From a checkpoint of a small image classifier.
Model: 19.1M parameters, 32-pixel images, norm rmsnorm, activation gelu, num experts 16, layers 8, width 256.
Training: normuon at rate 0.0049, 8100 steps, batches of 128, held-out accuracy 100%.
Rows from block 3 of a small image classifier, named by matrix and row number. Rows with one number within an expert belong to one neuron, the router's apart. Each number is 128 + 24 x the weight over its row's rms, rounded and kept within 0 to 255. All counts start at 0. Numbers have three digits each.
Before each expert's rows are labels from the 100 images, of 14976, where the router gives the expert most weight on average: "responds to" is what is common among them. Only what is clearly more common there than usual is listed. The data: microscope photos of single blood and bone marrow cells. In brackets: how many of the 100, against the usual share in percent.
# router: slot weights (model.blocks.3.mlp.router.weight, 32x256, trained with AdamW), inputs 128-159
# up: expert up (model.blocks.3.mlp.up, 16x512x256), inputs 128-159
# down: expert down (model.blocks.3.mlp.down, 16x256x512, transposed), outputs 128-159

# expert 5
responds to: cell type: lymphocyte (39 vs 15.3)
router.10:175103148108110130135101168127123146081137141141109168127111165104116159153100106144127135130110
router.11:156140154128115127177089172136143151128150150127152169078132118127155145149104139163110134155107
up.0:138134159104182148110123149120134161133124111173131131156143118142142125095143140169133168136100
down.0:137122138116108095166158137121119126136140113105119120126138142121137132156148135114096135110137
up.1:145106124153158156152100166128146122121180107136143142138121131106095097134150151108118151157139
down.1:108131146141085091118157132100111138100137112133088118101119119169178158145109100152146124109087
up.2:104121151160162138083107086088086143138159144147132131139122129128141150055151132143106146138114
down.2:176142117116102134172130132170143125135108127157119124084146079159136091146129137147116134136087
up.3:126115128128143155127140137188101143137141116178152126117167109153117106151186118121122154126118
down.3:105128132099122164135137141093119152160086146141173107150148112120129140073099152111142111127113
up.4:121109139160111151111148120162120110162140127156100155145084134137116093153079149134139114130100
down.4:123118088137131127140094183121149120132096124142151118121164108150129163125166082141076159162149
up.5:117140126112127167168165116083121109064127099144063122105126111158123134131110133155167142145148
down.5:166150173119142118125109153144121138165132119091134153164120145091130157123184143124115163129147
up.6:100107118136121102126116109117117130132137156151128138081082167096114108104164130104171139142199
down.6:140171146101104165162136132134132111092123108112095165177151126128120122126142109144147114092119
up.7:145112123176130148129152172099148145145116136138129143108197142134097167114148161151156130164118
down.7:100092144074104116112131138123129132048143175087118135147084139142153147121095129120123185117098
up.8:122128164159087152113114090158149116113119149152140123144149130094123162143083152122172151129176
down.8:130133106122143134145114186124111152103125125178097126072127099149116101099175136141119159127114
up.9:088134135114140149124153134112131112133160135112141142098166135154087125146108127125116144147140
down.9:150181079135089130165132120114077083129130164146160127109123126139116170151122116103128139162172

# expert 6
responds to: smear: peripheral blood (100 vs 16.2); cell type: myeloblast (34 vs 1.9)
router.12:141119132087103151131109137074133158076153128119125133140140089085113140141103142162114162111112
router.13:121124143092124126134105168101141159104138150108119142139119112119121126118122141159130146131136
up.0:133123123100103151118104163177119148105124125119093119079101169120106091151095156197145153082146
down.0:118126167179175130171139108075171124133142132116160170122158104131123160147137115096132138145121
up.1:149103148169128122120087104143140142131106106144091165157127131143128119143110144079121128079124
down.1:137148112140120155064099100138129142106147094126119088143137130126121119112167106101101117114138
up.2:132140109128123106122100120108195102123124113104071113131099108117127127107145087154162128152161
down.2:135137120118093149116067142141115167093127179112149097134164106112138124102105104122123096177111
up.3:131096139069137149140110139090153156128133134141133118115089129118117134099179130114102164111145
down.3:128135143148098128123144173116158123113111148105169150118149106096136097171090088156093096136062
up.4:149092130112127131138092134098183105112119144126183133105144117137084131124099157128145136100136
down.4:177144155118106111121179138122152145110126110110062152136140088132157113152140131101108099124114
up.5:094114132121105111149139092121141148158165137108120103148142125152124143128143130086105129099113
down.5:139101128126117156108160134139099109100097129124120095100117097127122083145129110124158087162096
up.6:095109127129146143118153134119122148165136154131153121098144156108120143151115118109151128163147
down.6:109155128138129105150111114123064138140111158092131136081125155171111118155143140136118149144114
up.7:127121120125143136137127120084127145064122105121158136109139160075121136082163110134108153127167
down.7:149149133148098097138118163133156092086108128134079142112134074157148131121091154209120148075115
up.8:132134126107115162148115142091166147090117147147129116069126148127122142113106147094099169117122
down.8:117109152138101115140127112135149108122154131151103115119169113076110095131142161159124116139082
up.9:133104149098126091110101103144161154083110108138145132074149113140099147128136074095123119129117
down.9:146164145111105129157161172126094112176117178130106134167113106121133148155113168110070099093114

# expert 12
responds to: cell type: artefact (27 vs 9.8)
router.24:142112104126108154112113126121125165122123170089132174101120144109133106137124096192116124134148
router.25:161141128119152175158101111147134153148137159135130144086125149111140104170133125157153107145116
up.0:128163114121077139105076169110127096120109134106134134134107135136124147134146107151107141196137
down.0:114122184144145137109177096107121146102128123115145126151144106144115155157159140106122138105122
up.1:062114178109132160125142121117119142128114154095157120135159110148148142141136120146084110157158
down.1:163101079156159135142119121143131086170112134145099152097144122161091093145166122102150152119116
up.2:134143098171146142124148132111095144136136123158132142110147126140148110119131128140129129166149
down.2:126160135111131131123092118140134123156093132130110148107118108099098134138146109128122139137099
up.3:152147141121158127127129108096137124145084161136108153124114151139137081101118102141174145124134
down.3:089138119134079116137098168114121106143159116118108125127146104133091164157137157124110147119152
up.4:098110139085135152108146145105134125139153145157142150111150135159140141155130096137136111147173
down.4:154161120126139073123084138165147121139164137123132074118118104100089109103137128112119128082103
up.5:130126171109127148101144155142140069147107164122164129120133143144123146139125137171083130131122
down.5:138143118112121132162135071114117189120157084163070104123112093118107123110168159137148160096129
up.6:155178130136124132111167141081118106142144106148169129126153096171143124158186146107106124098148
down.6:119099153099116127119098070157144189144121130106108085146149125117122119125105128128149109090098
up.7:074142133109147121175113113119123115123122131151165124128141097145071131120150071120132124125147
down.7:162080197133126135082138123117105185070111146148125097130106121124136140127057155172142124176089
up.8:121127111159136111118120167160111116090131130150155180096137121154124120158147157113142155137146
down.8:112122129112185187136137075101115144176148131105104092140120120094115089099114097164118085098113
up.9:111178163159095142118101114111144147125138092175155139080124118138103083120102150146181144139137
down.9:131072128101141122142109115173115141142142148092113107140145086092180202118130134110118129114150

# expert 2
responds to: cell type: artefact (28 vs 9.8)
router.4:164111103142152142143144107130126166123095175082101177080129160085124141127086114160168154144161
router.5:150130140116173125165185118161142112110164117108127155118111146139154108139096094173118116166119
up.0:103132173111159127129148092171160083151115149129150156090124141133165114157123156114138092148141
down.0:143118084137135132135158166123122179133128118129104115120174139172114135151151135117136121109119
up.1:109152120150130149155062166111165121118102115133158137144142104132161117174086101121115157131106
down.1:139114173127120108100177081158112126120145125146091146125102147108060127097113149108184106140149
up.2:123140143118076174168122115142141145103132092165117134132143137103124128130121166113125117122098
down.2:132128113182160083153151156100179086146086103067154128101095112129162167152153147153096159140150
up.3:108100148105128118109084140148099129118160153155175114152134128136135119077160130157124154139166
down.3:087153105138115118160133145111143111150094100125113147143097125096077125148119109097131125098089
up.4:118116177140158126119176166106192107107099148141176156081164140150109157087101153178097126143104
down.4:182126091111149125144099091153098135127150101157117122134124083109128122153109151142151148111139
up.5:147139102100127165129115150082124163133118151126076131138147150108135154127152180160130127119118
down.5:136151141153128078129147128125160106116139072124134135133138104123118124148085081100175159073119
up.6:155148120130120163124094164134139118128140129143120123112125095102129098102197148137194134115115
down.6:110086139138146094117144128126097141108070162088102102139120148117097141120113109148096174126136
up.7:129173138145108151139144108130150107070078123167136112129130115155139145137120132126147153143135
down.7:124133116131133111137077132101124157115174117144141166115136099108113127131109128127165159119125
up.8:142163115152128168123178110145095119125131107161147139092108098130136100140112111091111130131164
down.8:099147134094171120148124086150132154165124138136115145147097131093110156140156123162138122120095
up.9:151141114119103115112111149149165144111143137123110124123120126134122137117158115137127089175117
down.9:091098144138135087090170115082117124127128134109151134141119088102118140107078096104117135095122

# expert 14
responds to: cell type: lymphocyte (38 vs 15.3)
router.28:119121122111157143155098121157111143141141149095149147099148155111068137124119089145136154190131
router.29:157168134110143121141102152157125148160122118129144172095166170113108114157101119128162124141110
up.0:128136087105124114145125105176106107138133129128083097101130118088163124126144107063158168147145
down.0:129130144145134147097122098105133147157102158150187119140141143137094159121125160188134112125079
up.1:131110120114113090122124112147086141135126152110064108110133112118154122108154137086126136179125
down.1:096114122103128115094154089146124148154106121137134106147117135113148130128114118146084112129103
up.2:135110127142141118133098140087117128121094134104115105111143140103156124078129115200129131130155
down.2:119137139130118167142113169151126151106138143149131149123119113119112096163114126107114107155142
up.3:133147147155103126143137151132090119166150168146118144078137112133120082161128143113117106107137
down.3:146095114111135140133112122107187138093130100112086089138098129163152145105137106117136114159138
up.4:166148136147108138096142109051108118130149139140116137094126105125153101135121159100141117130109
down.4:173108102139102137152132110176120107127141126142089135129139142140114154106117171132075134150147
up.5:088106195126145150129129135161117090157134102128134112088136137157167135128135152130117115125099
down.5:158162115123149123144113122078153167100147151134130124141130088095084123124145125135124156120156
up.6:163129144117138144149114153149125131108148116122138128145099139128129092158110133154106106137138
down.6:153156153109116114120142107153108101138127099145103098117159164119150130141149140112079122128117
up.7:099171150128185137134104117200139178093105090114162120129197134150121134162131147110141125111113
down.7:141118117172110123128103174112148134146123139144113114122044149096114130106090146148118113125149
up.8:172168135129092116129105112127128143116144150160102126134151109145123145111125105131153159131105
down.8:093108114119157119118161154137111153108122103091175135124142124135128114153161163118109135125131
up.9:148126170136176127090114120142171108088109189106165150160154135107130121120121079124105131141109
down.9:169094101112131160184139154143118182153121097173099093116130083130135123151137145150163130135128

# expert 13
responds to: cell type: lymphocyte (35 vs 15.3)
router.26:124156150117118129138113178109120135116141157120129128104106132069133151120104119170136144124127
router.27:142098142074100116122094129094124135099145169133124145126105140106113118138115133149113134138121
up.0:083111124104141141084145149098134108125158167164167154068110150173080137146127107145115131119148
down.0:127174086156139116151143150135102094131143138103111130106113098156108124138135122161138098149145
up.1:157157122108161165144151122104127079137150110122155129138124082136112158156100162128150100105162
down.1:110127142128111115088117109145156147125159116160103100143121111161137126111148130140141149166133
up.2:103164114133197128163094103164115086136138093166102115130145090136126130170132130162171107144174
down.2:162136172136077145073134148130110143142134121125106152124119149133111151118112181116128135142103
up.3:156108118091098145124155178089136116119160129113145147119123093134130152082092118147112120128156
down.3:137113149140132100125094102144140128118130133141124138118123163121119127157143106095142124147088
up.4:122129101158141108111120115166148177133117146139162161139144120135131093088160137122113105138080
down.4:101143132106099108138152133137165133126160105103112108178132114087144161102119131127135141130139
up.5:159125091111114105152122140108123089084120148144130137107109120088123155078096157129114140114126
down.5:114140181179145143133151124092090198133139145109133157151148090111120151161148101128154138105140
up.6:096128165123122145132107177136122174132142171131107150149106134116088090067132120107118106140119
down.6:089113107126194165109124088127153093107112092097146121103161131119107126163086139128123144118122
up.7:127121145117106115101120128117131131147147115165120129111131153127118145142142123169131164093105
down.7:167141105095129155133114158113144160090119129111114124136134157115095126124102106148139151150120
up.8:131141118129123123097102109130134141102144115086154114126114094125127114114080152140098133104139
down.8:164126109163106129166162152138137093159149156176092144119138098164151158112148119105169150103117
up.9:153149139141140099139171130167131132113153143082141132126095130176120112124127147164131092149121
down.9:134146116150155172103124112086160185151100107141121111105132106105152154095152092129167089097135

# expert 10
responds to: cell type: lymphocyte (45 vs 15.3)
router.20:160148122145153116124163139161163140150150121083145160160120141148138136145125106131161116163153
router.21:160174097119098137142119130157086136148162119122126125125125115128079159133131078127158116154131
up.0:148139133115113138126071136110139154157156114146098121105117126104086098162111129177130164115135
down.0:110115187089156102146134126168135141121148132150119129158175116160133123099122141100135123143112
up.1:115141103179112112183102102143148093143111113147103155119109216107098148096117124132181115139152
down.1:166128159134113143111110158132136138103127108140084156082155101141157086132126126117100126129132
up.2:141155157138114089103134119082116127141136151115129138164132091123100122104152122138118178145121
down.2:160137095116066159169109152170159134112107098106126108119106135152188164103150131162113087120149
up.3:101173135138144126127136124159149133106098134129173111094158151143091072126152095110067148148170
down.3:126113145138122129121111143141107103128175128109107150149144122108151089117133128126150094119118
up.4:119162168132123139123111098129115125178142119157127103122126076153115160094149142102154081141147
down.4:157105181122141141127117186091142152121163075126148117074143126116128073159114138132127151108142
up.5:150139184092084120150098133148140118098128129156151128146160137136151187122086155154121104117102
down.5:119130068123187135115160141118153136155109131114115111108089133137127074141108123098157133151130
up.6:110125146126107141122121128164098116108118118154166129132153120124171152126156135097152110136160
down.6:153111139123097136075128123120135171168100133131117120104065163125058122136108132154107107117094
up.7:092133177153142111127143164121111131116123107124144090131087121120128110157128127121136151143133
down.7:147159104109134159125101120138142125124166114093133131105118126132107133136113159149127097104133
up.8:110116118098124125129127119100140141143071113114113120135141133086145116085133122140152126146111
down.8:139166151116150140129110087137071114127140123134148128116168105160109098184137121129137141086138
up.9:103107122108111127131107161110133108109097143132177092097137155145125137138096077122094122149094
down.9:138181137119109168099119070110096147144103119157102110137105119082121109105090136126112163131127

# expert 8
responds to: cell type: artefact (37 vs 9.8)
router.16:115148153144141146166175081142113140140110119084140113120122170125076122145101097125121141157115
router.17:119183116140137137147132103144109122144153156110167111119140159121079114121110103106163154139149
up.0:157141086117124143123111191153090154129115105160108140121178114099128171127123107153171161110150
down.0:116138191116119135128146117115122123158152133116132146123126164132176105189114150130076097124135
up.1:136156106099108113164125161149091114145144106142153110116127175106137099120188138099105134175130
down.1:123140151169149132087141112157161132091109134143117118207132121154123157140112121118152132101118
up.2:158125139168057170104141163127089139112101134143132149161095118116154132150159119133142107170106
down.2:103120145123166116106138095153139128121172134125113116129159110128162136144094179092122135111126
up.3:108161161102085100097177183152160097117096122121136137143118154115121116147104101100160130141141
down.3:165147117134163147146074116107069107142149152166132151105123096141102120158137136150118135131158
up.4:158132082105092174124128151174124141111167099101120116137117129162158162122096091139166140148173
down.4:086128154151167123150100126091139074138124129165147131124157128078115087147183122134095124138119
up.5:121157086139156152108165134149139142176099139148104094108116157107129125100138146090107132111149
down.5:150135137132139106132089108150102128099115149142124153107167151157083116103124137148147150120130
up.6:157113131126106135146124119102107161140117107178136115140116116093123133134087130178096119082111
down.6:111150122140128167113141141154108132129086157103152166090127118180101102113165094117179126154137
up.7:092090144075127102130145184080088133155102141109153106085094156127128179142095116158145110181136
down.7:152189079130110159076085107161133140083170114130134109169142109151119137129083190143138168117107
up.8:130077122166137094115151164145157067163130112154148138155150130137091146129131137124118119069120
down.8:123158137116114146140109111125134158100155149109113106124124100114170120077113125138147126168138
up.9:138144146136088086131124106170091145160125130163118130152152147107132150133113142121099163120117
down.9:136147119117183172104130121134149091112123170146170110148139149178137119127120117110141089130118

# expert 3
responds to: cell type: artefact (40 vs 9.8)
router.6:134144099107105167157134174156132135152142176123118166125162165118104138128144151175142158159105
router.7:120183098118118112160160105108107194142114126099106179121119138093106116106139090146112140121123
up.0:187124116144106090127080124099131137160129127138121137112135112136158132130075128168161155138135
down.0:115116110120164199096141115104157113142143127123142152157163148120128129160160168118114128114084
up.1:157133127100157130131138108113124126118130136138142140111129073131151126119153098143174105100135
down.1:149089140176078139150141150109137109100132142129130138128157171119079139134082140136082143132149
up.2:148190122166149102134137131153107117137110127168175114082135103129150142128124145160144110136140
down.2:131118110092102152081131112130138148119121128128092104123076177108119122126129147077145133118130
up.3:123072144161113110147105139156139119119136135128150123137146126139142164160101137156103170143080
down.3:129159110101162176141148135137151152153141143101131085136102123146130106116183132118163137127133
up.4:159187149123093159115146129138116103145120147146127161088150164119143151149148164143068128117120
down.4:139118111096122119142156132161104107135128127134137102165114083177110109142160114124156117096128
up.5:146167164081102094140139145123164094121102151135157115103149137132134141135141137140048128138116
down.5:134146107088126152113115082142131124087137077117146115137150117125114127132125110136139131098132
up.6:104122138129131115129162083102099132142111102137107147092123125156155159129143164135102119143152
down.6:120130116134122130127095150139099136118105122109135107114141134128129115125149089150140144118119
up.7:159137139142150077126126124141117121138063090083085138134158124147104144111144191125171113109098
down.7:127165075144153169135128122145114103127136164142107137113121173137099091137111109171121136182157
up.8:153110084108179111092099151104118114113085146105120105127110120120129109119144117107139106106086
down.8:133143133155082156189150058154157112150128110146155124137167106160101138151120129172127144132138
up.9:166122134143136178119140096121185110155153119122104152109112111143107113143147138177114158159126
down.9:109109130110134110132182145112099146097099139122108126136124108164149126120060122107147132131122

# expert 4
responds to: cell type: lymphocyte (44 vs 15.3)
router.8:155150164165174136139169114171110108138144088077147171094110168141112087100109144110127110155146
router.9:105128135132125095137177150157121121137126143108166147118110185141112124117123113115153111165141
up.0:159147185117157134141167146129116135102119127134129113135078193126124138115089154138117110132123
down.0:120133081137135118125111101136136108159136113148088133116113088115118141123145115149134138145071
up.1:139155150141160114111130137149123138137121152162134138114141135117097108127094175107120117155165
down.1:130133127083093110106089169087133172129112095131127081108144114115115108098124098148124126109129
up.2:101127149096162105125122121099140129144122137144178113098114151141104125154113108151099119130141
down.2:142122119143084118157151101136131123130155109120100124157165097103118144147114122162154108160141
up.3:111119126127144119132093113128127118187129110139155073092128147117160148150173146113166127175084
down.3:107116106135141121110119100153111129075087155103120165192117120120133105114077082145118117100155
up.4:130117126163139125117116113101133136102139132115147095109124164153140133116172129091095154112153
down.4:140118170092129169139165088158142136156102105130085181163126111094156128113085136121158133158092
up.5:155152088130117125101160133154136171106160109147119112153133101105149136143123162146149192088153
down.5:113129174119106121119125156152118119133101114109130135094104113118166106146147092084132126139128
up.6:147132105119110131102132122136167090149119123092107107098142179131144127123148123104161163124094
down.6:123098173130068148174105138111047147147112122103128133095138097130138107117095133090127145113152
up.7:115072054132137137145144188111133102104144104144138126143097128127120113135140155155114132130125
down.7:129152136083093131098115145167169169128149128129174148185122138141124129146131114123107159131096
up.8:090159141159080104107117126156186155082123107131155114139126138163124155128167143090157134095150
down.8:140064149111100180196101135121108131155107103149096120129142095104155104102096122154102139135141
up.9:112115102129166124088135155119137091113181171121128156100098149128110125111147133173131120148098
down.9:112145128130091138121153077122134131104114108117083145134144105163126149145156149109133152105114

# expert 0
responds to: cell type: lymphocyte (47 vs 15.3)
router.0:132149137147135158164151129129123128111172139145142133110161133115081114108128118143164110161130
router.1:186142103143163133128094127115105174135144138094149167110130159146108160147104146133121122161130
up.0:115141141142160079136139175181109127107144108153127106126099103139161123154122090098160135105126
down.0:165136140135125158084122138120126085159118157147134110116157154156085103113151168143085126116159
up.1:111166086149131126150093109176095135143109144125120120121175080154143210113153164152146173138141
down.1:129105154129142141120160146093174086104158131118147127133110146132145058158140121128119106149121
up.2:099133109141144129105069093099144150137144121192126182155181109133102101105127124146132165158155
down.2:131103137135130082124137150158153098078117129070121115136133121147176136155096117136143119115115
up.3:108125123127168145118133121139114134115126131080142136145186071116131160118116116130101138095124
down.3:137105139112098095138111173131145123117128136160144150115099140121134088159104084116186131161108
up.4:118124140148143140150103123158105147097134135155139139090155111157146136144100153135121125101128
down.4:149125149161143123067146107162142147133121152137153105139083120136137088125110135104133142178146
up.5:128108167084147151141131135147170099117123110143142159106131116130107120117168139145131108131132
down.5:110125088150143081130111175125090141146119084119147100107137128135116128140113119110115092126136
up.6:129129122125175101129118103087121120147148173140156128097095153158151137112124101110166144174142
down.6:153121150151120150115122125146118153122129083131093150133132090081127106130110160117087122133118
up.7:098087147115141145152154182085136117126138128134127156126141108110109137083120135175099142138128
down.7:130150108109132124111077122128132156099138128102127089146089122124174108157146106097135162109120
up.8:128117155128130147108110110079118124166168139173112176100142097129141124138122097088098106116154
down.8:133156078164167123165125157144090191121106096139135156112119156129074121139143080158136088126108
up.9:113141125171111065152131158165142077160091116098184084142125143130162120092122116104117126137116
down.9:134151109084151183137107093105126142145154149170128151105138097112152155156138140151124128133137

# expert 1
responds to: cell type: artefact (28 vs 9.8)
router.2:171115113126126154147122157139137127135167148070130124113150144083147118136073129178141140166109
router.3:145130103115140118171144140122131134103125158103164148115153131094102130162117099158119147189124
up.0:161119110105129100139160133163117140159126115086125108096112099142152122169163154120098124136124
down.0:127121135129137106122112125150156087121132126130146096146175153117151163113107114150122109107130
up.1:131163166106135128124120139137131059103092133109140138144124144098117072146145142132137132123164
down.1:123100130159146131160144134130078126144133078113134133112135110154119165147182117146132107110134
up.2:138172115116097099104100159110124116136093117124119081146130152126145093180088108157119108145124
down.2:111077140100152179148150123125120116150144155112149144136120141151069126076171120157116157128157
up.3:149152152131137119098157126127141140181110157104114117140124110103120111103105165119130144111123
down.3:121116071148133132140111153129102150082146086139120175122168144153148132142108112116126139101112
up.4:096151157138109146113104123112105080126094121147089154180119132084157105143148157083178093115141
down.4:179142099146146115141135156176078144100143134100132090096137120179089172112127128149138155143121
up.5:117175122095138072125137117155144133145139172126094113140146137130122116130141116127113144139105
down.5:124101143148160170127132103136172117133129130092165112086143117138130139130107124126142144135164
up.6:140101158166137125129151110117110125155103143127113153131152134113132140131081102150136127162115
down.6:128175081149098151112139149140131139156140118149133116078130085127140085120199142103140146085176
up.7:114130130134155132135161155150098157139184139122146114104113089156155120086124108171137127152133
down.7:142114119123107120098136095158136148122071139128149131151137146133100130141134103115107124122077
up.8:130135122161155157165121095159160105111134129119128147116111124109144165114079140117135189139161
down.8:155119115141130146171114139134105125136136056140134082133168154146083117156163107110113081127120
up.9:110115109116153125144134142142121102128161125156193128137156113157084121154176142107101160137136
down.9:137133165080132138125127111124115163106067112119088112117094126122161098122100118155121143135129

# expert 15
responds to: cell type: lymphocyte (47 vs 15.3)
router.30:116175108150171115162130164149086151123157146112165142119144180157103131094154125114173123157139
router.31:140128120113151126145154136145169156140115130111124127134140129147152109144107130113145133157122
up.0:115128127149142108126100126108130096103113137104119110129132101077160101141157151128145131106135
down.0:114134140123110087146086156128085130123112140112135136145095152173067108125107132124149130186093
up.1:125139162131119117129115155152082100152132115161099143111128142124138114073121187108134130168142
down.1:124115134111114109125117141124176123113126148143125124096136154155114103160121138161096118116135
up.2:152172116127090158112098090159156122141145097169122168117097101169100135126123173116195119146132
down.2:123087186103146140119145128136103109140135147057116123091157132124144137099111107134087137127107
up.3:141149148163135148139100115144115167125088120143114137095147165126111072110149142123120157135133
down.3:117150121115076123114147119089130114094163157086118167133152136135100181128088150151158114113124
up.4:137132097146148074156099103105132111165097108119142141171115124158171113147124087123135124110134
down.4:097113126157124154094177158149147134096140136127120109113123125113095159156128193152133175106119
up.5:118112139118159116143093106115180142132095143152153134151161098108127149127139122143109096093113
down.5:157123136155125115114126141148114098076139125114154143136126107157074129129111105108168158129129
up.6:106168115136125140125140183127137150093095120161117140177128106108144134165132133113141159119125
down.6:125141127179128104120159157118142132100170129107133161085144110144112146133099109115133104117172
up.7:145121123133150090141142110152097141097059107133123144113147146134078156120124158141163121105102
down.7:112149121151126132115087126137121135130188192122133071125063146118157134143133108130093136149151
up.8:151172127110094121144135113115145143149127167172134144116153148125130120181133147106144090086127
down.8:075087143153158136093088131148138120110084095122097117124141131128171147083144091127123099121111
up.9:138120132145117172139143125128129090134153124140154136097141106153116064114159154136155170160129
down.9:118123116120171067153115129159138162123105110050130126158102133127145115125159111164144118140114

# expert 11
responds to: cell type: lymphocyte (37 vs 15.3)
router.22:169127127097140161096140153139119119110136172147111178089128136121138120155085116175095108147117
router.23:152131118127145124135114138133151182104116175115143175086113131088143110165091139172124108148152
up.0:096104168163090129157159167137144097139119133146135117160127114100142124127158158130093093125136
down.0:129122063121131093100120125108104155127135149120127112064091164157148131140153120173116144140122
up.1:066081127110128124121113125095153137108104147111151171105111138129162118090127075153108153139127
down.1:183185096131115118162130086134104156162113103135126099142141107145072129108132121143136121089130
up.2:119111128205164100132164131148108139164143149118152097145136106131172134091117082110106103127084
down.2:140102112109108126133123105161156144133100145147124148132135146113095121104143144122118136141120
up.3:106106138142129114126081102130101120128143137100107103114121093146111153139172162140154119164136
down.3:168080126101124141123173151156123128098151093133157099144145129127134085171147102109102110154124
up.4:161134096179110083139156116192102138134111155162136101070115122124066157169187165129120116121117
down.4:124109150116142153108115124101145132156128126132114163175191096157138135058084059159167165096132
up.5:105132137145129101149112166100133098144108117097147143136184150099077141107151094165154120111141
down.5:080141138141122150112156118161127122138144162119124121138141116097144135116135134142078132128141
up.6:112144135136174139158085103189127110124133146108154131124157120102132119126162137105105109138107
down.6:142113175132132125100144079138133158119127150147121119147143153099134139110098128142132178161135
up.7:126123134127120136137142143099136116148092142123132084074162144134129127141192136094148135123108
down.7:163131153116135163117138113151134097129142149132139122156121116120121159113103108192128115155153
up.8:089165173105141134102135144142134151144105134102142102136124137142139141126162147117087146119118
down.8:176107122121115164148139108116121155105147100161150110129134131124124107139087120160131181111179
up.9:124128130141124114123132097097118140115139083090112121166120112136137121168080160134086133113145
down.9:106134109126109148136119176120121134140098121109117121101143119141132128122154086157124127146147